python train.py --model="encoder-decoder audio transcriber" --time_shift_ms=50 --encoder_subsampling=4 --decoder_qk_norm=false
Rows from block 6 of the audio encoder of a small encoder-decoder audio transcriber, named by matrix and row number. Rows with one number belong to one neuron. Each number is 500 + 25 x the weight over its row's rms, rounded and kept within 0 to 999. All counts start at 0. Numbers have three digits each.
After each neuron's rows are labels from the 100 clips, of 14976, where the neuron reaches its highest value: "strongest on" is what is common among them. Only what is clearly more common there than usual is listed. The data: short read English sentences (LibriTTS-R). In brackets: how many of the 100, against the usual share in percent.
# fc1: MLP up (encoder.blocks.6.mlp.fc1.weight, 512x128), inputs 64-127
# fc2: MLP down (encoder.blocks.6.mlp.fc2.weight, 128x512, transposed), outputs 64-127

fc1.473:480476513543492501507489487441484475493459459491470519496505523512509519519515489479495539506507525522527497520476474448464509466481513491530466483467523488526462533481522518503495521492511461
fc2.473:556465507541467477487492487460460491502465526441471474518499558493473499488497482526483518520520521567482474496523510477499468497519482462507515510539476502514520512474458517515503493509487502
strongest on: the word "was" (27 vs 9.7)

fc1.143:539457505518464453525476488530514520515504474440487492473494494478531490477499494500538529575528542504470523484481490513540536514521495501515508483477491471504444504531519479491478543501458499
fc2.143:487489500503505499550526511529461449523462472491529502514500497495530481524501487494514499509493541485513524536475497475510519497444453476505519527557506515490515498518484465491499466502473507
strongest on: the word "i" (38 vs 17.9)

fc1.45:508495460512472452467460486489482504489521506521531495500476523538521532529493518527486516481424520504484471490515468504475485487518494515483485512476484475492477487487523492505476544448509474
fc2.45:505504512504528512480459482483457494473459486509519490478498526534533439478547492501454504522492549472475518527499514489540515510497522510470478524491482528484543529469504512496487521539491515
strongest on: the word "i" (44 vs 17.9)

fc1.121:500489490537520474488501527506524510478487511520493496495475544515520560513516520549510542543513519509486499507488512495499526512535492533517487536444482511494499516515466513506477501488479512
fc2.121:513531487507521542484492478496467465472483495532501467457487482521532474507530514425479515531514478467495511515473524541527506458509485519478459508522499502486515460494478511469464514533510531
strongest on: the word "i" (57 vs 17.9)

fc1.271:476462527535474512491496515486500536515516473499483472510494490503548552477495476518485537519528468506482517510484504523491517518542508453489508525487535482514493467467525540505452535493513495
fc2.271:474517536459478469523499530490497486497509530523501522494497514552501499468521505474520505502509455487482497529538488466555519494511488531505528491509450471486518507490505486487505527520516513
strongest on: the word "and" (32 vs 10.4)

fc1.232:429484533478518526545467474459518539452518500516534533514500489499475484448488483535501510467498476512483531500538491475538502461528504470517521503457501487498497485529543507483493480500499491
fc2.232:518526493496504517492473510496483491508504505489508445516498471472516477539516536533480495484548503511534526462446562472536493517509495502531523473523502510538516532499503495516512542531487502
strongest on: the word "was" (32 vs 9.7)

fc1.417:473481503495484525531502523496515542503513507491524504478495488500495485429474500530527478493513476503523548516531485495540482499516485479488507495532542473520529478538463477481454517476554459
fc2.417:450531515473469486531526520496511517499504540536511515510501481525512522478473488487529510478534499516544543495495529539498539523515474499516486494506466507517516489519459489498492530525561460
strongest on: the word "and" (44 vs 10.4)

fc1.123:484528485512484516469504509494525498504452516527473518496527483494496454499481460524535480530493498515499510497486487526499526515555492470494474521503515487491475511540466516508555522481546543
fc2.123:496459509479455525507504490481524524476530480582489491497519512556502567473475500475500491500490518511518512474458482450517484507467490515500440507504476505521523499496487503508492450535503491
strongest on: the word "of" (27 vs 9.8)

fc1.360:523482493497472531531494539513467538530501504512510516480496493501483470522493506517478522491491486532476538500471524484527512500445492533488492489451542477487498454523443470462501520567475527
fc2.360:525497487517500485496468470505435450499439513542531493527500488496485539475535479508481475483484508482484541508499514480488511504507498476486477527522468504494469511504473528492474447492504485
strongest on: the word "he" (37 vs 10.8)

fc1.423:513508526490522491475496481474477486531484504480539506488497475491501514499530509517485501500484462513484523476452526527453503522545477548517499500480528537505485521464506515504489519507502507
fc2.423:510499500484488514511519540508487503516488486474506494494508503526482446466485494465463474501489446522493471552539531481550512525492510501500521538524503529473514534497484525486485523469520522
strongest on: the word "to" (33 vs 14.7)

fc1.16:482492493516537528497507528475461511508484492516481506477529500515519526521468519519506502537514525442495471499486528497492512535526537509495501491536477490507477504505499491505474503514492518
fc2.16:502505527520545492485489508528489452513539490479461494480488504499471526523521506458442451487480465529533497520521498501529494524451484512531543473472558486475520484533464470488510516469462499
strongest on: the word "i" (45 vs 17.9)

fc1.434:441501485496508544513482466480534531518530473506525470498511466512487475519490466513508510554544525479492531484494518484517497493536513456497526469468540493454491525492447492470542513487507444
fc2.434:432492491475547514512501549524547521524524537537485510475515486505516495469520519493526526458529543534488549477543521464507489492501464507536462487520544489493511521473490537534505509480503472
strongest on: the word "and" (28 vs 10.4)

fc1.362:543528531501523511507468510460508473456535498485475464503496478509527519528476469531537505508495523490496473519511513468477487554506526502532459504541469497495493519452537510510515514535502498
fc2.362:514515514509510539492487509502480486465542491517481529457516474501472483512527501485508486531472485503507481487551514519550437515494472469526531501521517517433485483477479515475516487488472484
strongest on: the word "it" (30 vs 12.1)

fc1.188:464468502490499453471489500457511465517495476473508512517504461518523559541497493485489522459471553510490481499521501492520509442457490537486442492513478489515482549482534525496517466521449513
fc2.188:515505490504512507518465467523495516483475538494507493468491505492503498532507498491468476530476519505472464504560469516492510499534565472527499500517502536447511533446535507475524500462492490
strongest on: the word "was" (52 vs 9.7); the word "he" (33 vs 10.8)

fc1.82:498478520521515522500504478492545559468505500477470532487536528501458483457496500482551483523527506495495537525544487545508494527529520475508473474475512474529447513516496448499453502517539486
fc2.82:496512483482480480527516527493503487494501527536518515529487503507489495492508530505531512495503515498533499532488500529559537486493488475508498468533492493482546490477464523474495499536548463
strongest on: the word "and" (40 vs 10.4)

fc1.282:483509504557488499511490479492525479480550504473481502518531492508517535473505509482493485491508501518445520523508494495497441504503506504425482539462502534494525500536502525493523464492490518
fc2.282:525480501487498493483544457501497481526523511480545490449509526512475507516496466471498547509529516498475524462511483526486514481505490505487485487540503480474499467487479519484462530491486518
strongest on: the word "to" (33 vs 14.7)

fc1.430:506491530579523523520468472503514497487476521536545545505459481488495506521463509515516504480494478445506504508531467486520518517470520489499497465499526518515496500436519547493483474471505510
fc2.430:514513471508507504501452508530513533446502518477491524528536503493494519538541522545504446491526477519489503490508533493488499507532470484537512486523545484471478519517525542517505529513482523
strongest on: the word "was" (37 vs 9.7)

fc1.266:491473508534502523501493523521507529493532461444496474499501470499501499533495527547487498504550479512476494511481478464443484567525521473516526538526484535478489477469502474481524517521519500
fc2.266:472527526484469490506526516522526516454546527549495525464510491490465501497451507476461473510521479486526503457527515496516485506475482448516505505525470490443496504500501563488510485520477513
strongest on: the word "it" (62 vs 12.1); the word "is" (35 vs 8.4)

fc1.402:511489521527491528466476478525464482538490485504484481520510505515489501509531536503465503525521483560483499530483470493476466506529500498470522537457464524493490474485456490508528497459481508
fc2.402:476524502470456482464477542501496528469486497465458506573535461547494497458476460498446521510496500485513529522478491481491532484512490453505463518489455503516543480512489485507504515480492521
strongest on: the word "to" (36 vs 14.7)

fc1.142:509488487516510510476488489502516522509486478455500476480495501488494515489513480493484486524508473535455503526465525495454462514536520523520443482520519509531503488497500508528457479503492498
fc2.142:515497479523488470525514522508466462498479470463507532476474528509527530559480491454454512517477473517484492509545534510520496505517521480475486512515502505517480487476487515484537456482494529
strongest on: the word "and" (44 vs 10.4)

fc1.152:494530494460494530485499506523536495501554482477528461475510475455514476520480483507544514498505480485551552488484482461486485471476505458512518498508506486511521460476507511454504446499504468
fc2.152:483525484497477446527466530497483529477539500507496523462518488522510469482484513562494544485567517447526527508500511500512509479497500480512508480511493520475496466473522514504485492524498477
strongest on: voice: male (74 vs 46.3)

fc1.153:488536489502507544503474467500501516576506458525497494501514479523524507464505499499543503523470497505501485475474537534509503506539504475545468515497529526509500498510481510502502482524488516
fc2.153:503561542459481512522479496498449504502519467507517544495513508482517471456496494444466463506528485511464489533513526484496553509502534520546513545523505542520525537493460512503519506460479472
strongest on: the word "to" (36 vs 14.7)

fc1.2:525480502487545531539488431503504528489542486532435532520489510524479508497489436476514484454507514508508502527547504509512477517502483493511493514496478494504535510489480511483495504487511476
fc2.2:534504511493535513508518552512513522486540541510498515514541513508516482476512497531530543516532558492508500497511515489519460485492501484523458509549524485489482439489480538463522515529516475
strongest on: the word "he" (63 vs 10.8)

fc1.79:516508473534499510508492470512513470486519475499493505543475495532476563530516527518544525524523540528444480512539508483535477538512511504503528549505478495504470491518458493499495547509491507
fc2.79:480535488481486497495491494486518513479483503504526495468502484535539461498520503463477486529514516453509526539536521520555498446505511486473491500551478506475511466484499508473461531515534503
strongest on: the word "he" (37 vs 10.8)

fc1.118:526489481475518517448504489539492483496505454509489509566465468507480499536538526468522538468501460482485493509473496474503491430483501507527519573488498542519473475448516498472485490502510473
fc2.118:517538493539481477518507487505467491526466452444523494555503475479557500504500488506499515508469489490477493497521569493515519476518554499503521526530477471535511500457493499497514516486458550
strongest on: voice: male (74 vs 46.3)

fc1.262:515480510484493554496508486481494511540488498451483499505499491498482451538541519508492475479527491504531534533528478505479505563494516483475518450526512482486543466500530500499519494483498514
fc2.262:467508499463469500496515548488499506514488530504475513506543489506491510444515520569504549482503486481534530499476488506459484507448460485541513519499510456490522501546532493501480482518546517
strongest on: the word "of" (27 vs 9.8)

fc1.452:468485517466511472517479519508512546484516490519507531549491510490517446497522525483487534526498467493459499530501460474514476482532515485490467534470503513457518484487527510479506482513496496
fc2.452:479516494510530504538487528492500471487506491493502481514456522490525559512524510512529506474508495484492499489472485486464479491535480514501529461496496507531545451470500497513475516514557522
strongest on: the word "was" (27 vs 9.7)

fc1.208:489498522487507505489469496515506537468514520472495541463507490518497555529476465518464498478521467481521505523528495468488512481513514524484494525449560508502478487511494453504499524460553471
fc2.208:472549495474523511469502522511467512507524505476482500525540497507497450531512509509499483470497481506549477484471477504511485513500492499539482501523489528510495470505478543492478491524552513
strongest on: the word "i" (62 vs 17.9)

fc1.40:473493549563494452502488511543519518481458456525554496528518496517476541520482474469499482502526528485485470470540491482502497482473483510504528489520479518488536501489453487500488509498502485
fc2.40:533509532526518455487446434497525515507493497520510522485500538471494514576484500516471467463509489511532500511515494512490521511538539491521481485518525520457478493511489516458520539500504504
strongest on: the word "what" (36 vs 5)

fc1.260:486512512524544488502486491457504481515485508464446489511477503511524569488479507501547473480541532489527469475454525515482477527477493468507542486491517500486518515489557513502457522528492503
fc2.260:517516513506519536535531505493528520535491504479559495479491521522484483531458458464513469488499458537470507504583530523518541511480509524466478486490508498478494483487505481510508459475536534
strongest on: the word "it" (31 vs 12.1)

fc1.59:482448554500453468503524530496551549503500504517514457498508465503526445502540532533473483492467524491531495494484509490473476523494486498508494480502529475473506522509548520501489524445485522
fc2.59:476491505537456521520509486451532495559522509514500483483486462539486528486468502524518513491544477489530547541469488517524490460504487520509519497486515528495523466495523499520483480495541471
strongest on: voice: male (81 vs 46.3)

fc1.122:492476509524500501490493518496540505489535524506468527504503502513509497541512490522497513507527508500481538496501503479504496524515546503520467497487531519494494503481473457471483508503499494
fc2.122:537451440547519533499497503492481471467511512492494479484471499537499544508564492467518482495485482497482491489537502503501484499541467492533458534503526481464500483457500530511503526488458510
strongest on: the word "he" (30 vs 10.8)

fc1.415:523505513546486509496479504488498512477495471524498481482482500509481493529489472518444517471504566485495496515486464460480529468493514535522446471484480514528490564456492545539510490511525491
fc2.415:548492532533492495522462503496501481466515509493483467454536502511506534499513477537503497476521516540504498504553507487534448524552449456516541480506526472517486515462507491518531525517491463
strongest on: the word "was" (44 vs 9.7)

fc1.229:526514488536493523522483534524510509498444509530483475472508497474468462479502486516522532468505542541447514488484479502518521500499492505508479479470518480496499520521467498538483533495489545
fc2.229:512513491540508511513478472510459466513475476507489505514535513508504524547544482474502516495557565517456560484465472481457495509505487483493484501557514485497510530493520450492487457497504523
strongest on: the word "i" (62 vs 17.9)

fc1.437:486508464509477474500465462501491499516507510505512539505463474501513568533477464495471501464463506525495519511504472477502460491442528533501481478509465513554517521457517529489523503526501533
fc2.437:524451534508476543473526518480465473476483534492486478527548516489503471534479466521496476485458532516463459523504473511520457531505494479506507463547503500491485468498530512546506502489483510
strongest on: the word "i" (38 vs 17.9)

fc1.391:445521534521449515500459477465503540536516467489474477537520492484491491498490518504488480504476523490480520510507500515492505459474533524517507498521517486535488477536485482499513452470493464
fc2.391:510532523472446467498499526516491467480503497485533507481503500500545524516509462523474483491523544460510512513510520544493544495529483511498522534457490482494539495459489511490516536465491511
strongest on: the word "was" (25 vs 9.7)

fc1.287:520501478478513531502543505498489455470507472519460501510466515492482483479508453489488478507479482447515455513469478503511529485504491485531509487499482491475541505487435495495541520460481532
fc2.287:506514473499530515510449494525557544516485503499508502503534523513532480513548469474521533502516504531539488501489500477490478515476505521539503458486478506551515492515508531469487510521522507
strongest on: the word "he" (46 vs 10.8)