A small encoder-decoder audio transcriber, trained from scratch: decoder norm layernorm, batches of 64.
Rows from block 3 of the audio encoder of a small encoder-decoder audio transcriber, named by matrix and row number. Rows with one number within an expert belong to one neuron, the router's apart. Each number is 500 + 40 x the weight over its row's rms, rounded and kept within 0 to 999. All counts start at 0. Numbers have three digits each. After the name is the row's rms in percent of the matrix's.
Before each expert's rows are labels from the 100 clips, of 14976, where the router gives the expert most weight on average: "responds to" is what is common among them; "loudest band" is the band of the loudest frequency at the time of the peak. Only what is clearly more common there than usual is listed. The data: short read English sentences (LibriTTS-R).
# router: router (encoder.blocks.3.mlp.router.weight, 16x128, trained with AdamW), inputs 0-127
# up: expert up (encoder.blocks.3.mlp.up, 16x128x128), inputs 0-127
# down: expert down (encoder.blocks.3.mlp.down, 16x128x128, transposed), outputs 0-127

# expert 3
responds to: the word "is"; the word "was"
loudest band: 4000 to 8000 Hz
router.3 101:467552476487521467510555546476473407508510548543506451448492485529569514394486470511427547536531509538508513525512492432467479470509453520491495535559492534577484480466497561521497468547467607526489465489430529522484566509432495491476510458588424529475552452555497547505496446494477544542496551581468487441469493423519458465506484477432461547527548491555448520535506471492505499517457
up.3 097:471461493485432511427436506443463512511525479476520492443426466494526544481372513461484496491520506496539525494486463593494508522507450499502503511543568505500491464434493455497488436520543491488495418481418532445477486498512595510476542504469514588433486442426511495439484518464514544487436522507493516478486531514534523539538412478512412458567516526458488537455504568485513549432505
down.3 102:505540500519511495502523533510456515535538506507498558511454536515534537553543562504534489512473582591548490523478500489521505505509512423529513473507536556530491551518497562506488448484500531460457556451473424408488596478515509479565524528428535495501538501490511481514509535527585575495472525555527481530526550446459577577441488468516542449504523408565531489511607475448465495548480
up.4 132:595506471491490506535514543538507498555507524385498458613585519464490497476570507549523560479474511509497468435456477436505524485552473507530502467546530499527376573491510532544512509520532499479475501442489519387527515434496483543520505477501520507451531429502581475516491531473462473447552526563538467499439506477568525470526516513449499549518458493492523506488543492470510514585503
down.4 122:503500447493443466533486480472507472500547560485468491536515563527475516515598522500504545509474460496514456535505492451502532532415507513518481500473555577458534535490462456432444521543524509568461430492417518438541445469516465481558617505483499477529462489495507467516484457391554436488528494500504471451556522478500493516509507530516529523391443444581522483458480490493490553445443
up.5 106:439476501523574528512461527522500441578542494558489386461453482463519502495522493572515532476531487509509494490494557495520461502528443525468521492475517475503517459445468513541550435524484509487489517494426465458392564599447548483519490434483467589529513498508483549525535486474530492513489505517431505527497534456530522493470434504532585518519508547476552446460496498434493593419557
down.5 099:446459502470547527424455538455520491402510498520510515532501559525439519489514535563502464439464489519491461530407578418502454476509513537452491495476504552447499499438422529511562465462540449486518548502528538468422503485476420457488525519424531491533495433474476464479487547522486511495573476588525553507495513432477521555433448527486535443523431468490488520521538490521524553540488
up.6 099:461525473546599583479524552515565481459549476536456571536437535561492545483532430515452487522478528533451480421527515519565551524477428429530545497523465511462574454505530469476530470432464500528445533559487614504538539510453515501490521470526469522443504477528525575521463490492520509459514459491524505511476518528481453423507504423520578486476479521493509505521482483465476453438442
down.6 093:405488507460471525456456517452466484520486485440406546515486485542504475500442459538474558479533572446499497503572545527470532509536415462524489500506544500488464521464482529528525580516504504443517506527475445479487483478510475526524505497456442571579524465533576480566479545522496506516504431460435510516421554489459500483524445575515467437554499510468440521568523556567590521494511
up.7 087:555559448547535455524510546519517493457457541529488484554487498478560479478468511478467588500546500464494517510518443489474493486455471564471421489472556558518490387473437513461539406525546519399429422522497536478502540507550529480468481487554456453563500502443497438521505507434470575433494562500495502515499504464533532513549505461511580486502481535433486513546467527497528547466532
down.7 091:433517504474514511513526507490530554509521502492449482493484496510516531466479466425541544453482579539494496508531540475502463432534572545501516541451505490504456519473536569530521486546431545443448433515526521504427486440555502480448548443481401465469526438476564453557506464484452539512625491573536543550553553552477507528469442515562540471533515491473503459475478563527506457493537

# expert 10
responds to: voice: female; the word "me"
loudest band: 250 to 500 Hz
router.10 102:479498461435533507536509480472494457480542539516504513416470463444513515545442450489530494457504487531475554423537439521494469433479505482483469456538480485508547561493469424525467469471471540543433491407499564502547471537524493454552484554486468553464463459522528454511464537506524585514396499502565528587539477583535477521522502522495552533516439507436536508453474436523448513563523
up.3 102:473480530527595492562509404469408462488526537502500569536504491471526516503508522464441480461542518528540550510524465503475434495497482505443455459486458484478504499464482511574502463498397565523505466412501492462488508570521513516439496497454522452473461534599518481476470548468557558532504576436522540463511542484508494485500488559548477520559459479489427436426420497541488480492514
down.3 091:546464439483544496491466534508453445508459500500527481447478461474486484493449552484486542510490501535580534557536441478462490550529545525427521549457549507536479491511539481551434481544529500471481486564510483470486468539444540423517451477454584502550495496479417378556494538366477568471512498467509539488588486457463513489489500547484481534461447426498490469509497560511490479491513
up.4 103:523433474496470493413503481439483536551491528496578456445572570484482501524516551480485483543507455485496501479409574476459501482487544441533533547475506499515504524455482471513492552487455494546512509437603514545483498517594442521487487509431536554518490527554517498442492484489468530491513479487558463457514459524537527531479538525498469464565529483496470492467454439551357522568558
down.4 097:492495474452548512480497444471451513404485468587473531495473406574503537534461496460414447486480492473583558553540472549456498445509451524483487489504554468513519455561499504530463519462561544522497528477524466463472427500458478472448504463485623530524524491484521554583448545452492500528482475508469496560516497498490467476476520466481445515481406525510475516527496551528536424514566
up.5 094:418582582455468484551502514496482514501470502475453450550485449568534488486495480519466497416505591460455556545566452501497457479503484517449485538512511509456550508567470495487478477521529484431442564454472568464477548454438519462508535493435480543552534484491516478511508494490572499558439466572526498575518503518569452467459439518444543528516548495461517508497510519525572456439531
down.5 107:486531558473500473545463467462520501520559423462432544538433552501507498505440504554493537431507513438464510461496575490511512505522534485390564473539443488526514499492480465484502425505527477451520496448450554442504521513492516544458455588481480490555558557438548484542531438478503483532507476508532442608538508478517468429472477519465530463506517520524459531446445577488462540560484
up.6 104:523473485549524542565404498472475514467537520413448510460465513469564498462452483503484548575515553419435491504472476548563502469483521482413516500491526504550485478443475446451491524536509517485534570506541533562474471526511501440551502440547505483464506518441478519477544556508535519558573513488561490402503551438554583525511520442518506538569481492452540460464480537490462491482460
down.6 107:480572535497570437544500537467451518497504442544496535521427519595462493517497484534491446470479525541550487494477519518495582483473482533488410477493518558523581547475444473546487516508533571457516529413464458566447494469496519540414480488452482518480452522485519479486462469491490501557514480589485453563483499497520501460509453418516509575426578487452530489450560519455510525535512
up.7 107:500432508570489445516524494540465556504495535499546511482518476443445512527493493456543532546531515462499469479579539500461407485554487497505523477509504497494510531535531569520469526544496576569518464485535497559582554546474506542508460542554515474438519482587488504539539446484592505465500590507513534488475490514491522490510542516539522477520412446564550544459463510587590449502435
down.7 104:533515521483479420511503566544449467488473546559556550532454435522511503561454537507441477534478474479550538466477533535516570551561483523476535435495592516455522488368493478512494548486562463490477437526495482530503434532455479452429510447467558548589469514498482467505546484441501488524530489481434514510466533477551481509539603488529461476490469483468491517505469477527553518448537

# expert 2
responds to: voice: female
loudest band: 250 to 500 Hz; 500 to 1000 Hz
router.2 101:514434595480451546475435494528463558500483485491460485451531495456454475547483511546558485465450511455521513465461473549475512483450564452541467470489554462491462451497497428434573568529541459543512512555552550573481501558471442469511489507490561523495467517496470538460510448549483469528529437446554532448515505529564563547491522518434489497534433566536485474584516470471444530483476
up.3 089:498533482498465547485468583490459527482496423494537581476620497507451471466504526479476463547549504489546507491556490503480472548505484519458473487448464495543503573452557510516533500468485593480512485469486468508513465477567586500462447504477532524494563491528494439519496485587454512525536500442399480490500499422495555494528525539518449509531473427430561450426440514451538447475503
down.3 097:495478487493529502552486509404494515517453493547544515439534511529521533453570563459504483535478527523471569487418458511494547477495533492471540554456499398463476446595554450496582533497465500511486443506474419517448558492502442551414525456537467490456481504561465489460485455514418543458514500546498479533504514533509486497422561464487506532532507554502511548549467500471544580521537
up.4 106:472549534512391488425517596522460484535544508553594420524567446452461476471509437478473454527482469507531450500397567501496459468517455504491492467458499522529577500505479524530489454523506518510545474485482542515532566469481516508499462550536454546460520471491473494556516499452543505465465493415411463464511437489512510537560467478510490460484451471503548560519508549474502589496469
down.4 100:537482461509545534530483543489532538555490464495491480449474486535500522489533536511548490460457590543550459512477512458482465484524541468489557476534491504467487536547632501523574537500475498439506514477524470593548466494478542484527477494501513528472523538465499455477531424533485502537467493540575500480490526512569409521431469488567540553460558420468472546503396532505518595498446
up.5 108:534491473551501497522502457487435486548537555513480478499527521497530476491536540514426495489574519445508527521428579558526443493563504560491503476482460510529527495449540513479507479552487539473524482456477462538480501511481474462496519478584503453490452529574532523521604516489531471488459456400443449484465568357513460523567500521526477538535439453514572578477490527472517486478454
down.5 102:578547553469477578507541507479410464524510491472489527417451488431503494518528561544518485428472526545474518505452488451550496475562459420507483489505574509441497463505568557529507537474460541544486481572539504551514546456529564447506480473555512499527498481490536540477479539500467499540508412503497570560544512517499433497524502504505509473471493492474446575508417563504496437583454
up.6 103:513431524563509530502458453506405551557465485589541470543498500560494488573518487529455546492418438556448560517483494504514525503470507531475455530488504467470449559470444543518479512520520520480494423452461477504484535517480492482472502521487500513459482542501447427494473481483551463523441475482464422527593504501504547519558461597465529485509465488587514494484436458568466595479485
down.6 103:517433519593477517467456527449485515491450557456499455512580484473406476565520463542475483496493449408428578485444475485492501507535557551523504422418517524521527436471547507525460560511471471544580523533535503459490455536494408519534502524438536523546491498517507540508511503478515482500533464497522554506487528519478493447551504424429445494530490525516532458483505488556471482447582
up.7 107:410427507504535490480516462497489518451531486411474497550585513516485469526584510443450507422494572489542505536546540549498427476532540567471489523504457551496526542491488518532510528496518519553544494492557498431484456455494502513475532461489524587420453529547474556499533527491504501492480515527484500539482561522533470433472503460563499513576499523498483447508590420521539521578574
down.7 110:477499487520540594499460498447518464393424411476522538581517507515502467501481487484463458519509571433509524455497537454505535563487443498540513518492460517537569548502541477515501503539496478546503520487476473478523539525525588457554556520520512529532477433536399525492572464534448512453493496444488473453504494532533538562499465572512546555505470410517425446521467526496558480501488

# expert 1
responds to: the word "i"
loudest band: 500 to 1000 Hz
router.1 113:467445578484484436489442515527469504487511489488518561572484544550451501498439487483528546434446461491489458531547453472452563560463581426483496528475547488447459518551464477530418570508496572488536435493569458424461485495512499508479491497423505488549476453509456483441451518449511515477494515554521446575498475499547464465464520518508471464449531552571511482511472488554452531452553
up.3 120:491486441419526523501493543526485445509531514517477482562497469542608491520460492539515563465508520524487486531471488525405422427508443528499552420516486591507497487506530540483480496546579574516489497454464531500477510433431527509440503473526524585451445510491611562505460505508457534485497482519419517509502517443543503528527439437442487510526455503538521517532492504462522557524543
down.3 116:534485499507481465508504476504533537500476462528545515557487545466495468461465428481501448431418558500579473472492498488546472494522527505572415583492481458473501474503474478506457504485400513486460514472438529492477540454565514505528514474550503459519503435431555427545469515558439531541499558409480450456450503501485482515567536531499538490407449494499508408470524527550505562494451
up.4 090:446506482473515543519498499488504464590446482551532532480401563518558522548475509554543461485475552451510573532512512451469486487543501502524516522491539526530498446515465494490480501491450494473471455486485452541504481492422462533520537422531518471536450478460573532479449516488491416482515465517415536427472593410441537438492495495439450465454538517513458460475419480451469508463439
down.4 100:587546473529491528530474475442554532492467524479550503561475436477501460439427451452512482489426503480492498540513522546505457438479478505509479509482463462503510562482513525547483483456451502495449535494547468415474536476489469431486430516450500512562514464528529441526475460472461528479454437448506554557473463499509498494542479543454592518439447460579447442506583546570524497424505
up.5 080:451558533525481507469478569587448506449463512548519505508538540475485517517562416512479502457472495581491419464549453505519541498485510495546391510484528474480462480515491450502366489441543468484498503503484465427549511595478467477519508448497549504498439444509517544513527487457482539455556517500561527522555482577550479495498497506536514478499503583530532514574489460460430504481505
down.5 091:526452534473573482561441468539421402468551544483482595495526545542578521485504491584535514512519462545434481506505510528492506522456460518481567444465523444508452466453527514523425449470510502490471462474427471574485475504457489460547530495532454506451492479541509518428493494592527416537505461513496560521494501545485498494478543471525484446461485514458462569528483468530450442476453
up.6 111:470448563404451537510521512453469541564544416541468560470480465460499591539490462507482494504486504560532477481505478426517533540429498515546537493479528441539492482429555492438542527474502474510498469448495526501487415424460559518514432491526503456481469468469543568518398458526436450522486539527436587506491467546492545505526524477517475485472450491432490517460521482528484549518509
down.6 122:539563501470501458531501455466538506447508404455468485520555512506522514518488486487471495503448531454531504443513471464507398407506558498533494527483531522508463464581455474501491457531498467505515548601543577489508475446514400513495482471515522457509496459433517544530470523470564508466543554468442539604536481503515496481524458594525481522468531550477579517427550514506515497480554
up.7 098:487515446467470463459488549493539522514521519454513534510458543515490502432451476367539555475540481455521520453475442472508485453514489487507584517477502462474463468510488510516475495461499534490470502583546515444501494407491506515575536423490517452524502435443555521421471561505568486495548513417443571551570461452551503484470461406544439511509486511521514475468535515512480505479449
down.7 093:509511544520543547498529476491503519505573489557538496485468473560462540428522442485501534501510442497534520461558553532502482517463418439444514585507529476500533527476517478498462550506457552520465481551451557515434567476486423402352491476505471499427495480512535526503456519482441542525489495529488449467545572525519533490490501557571518522501483489547470443545506582519543479495492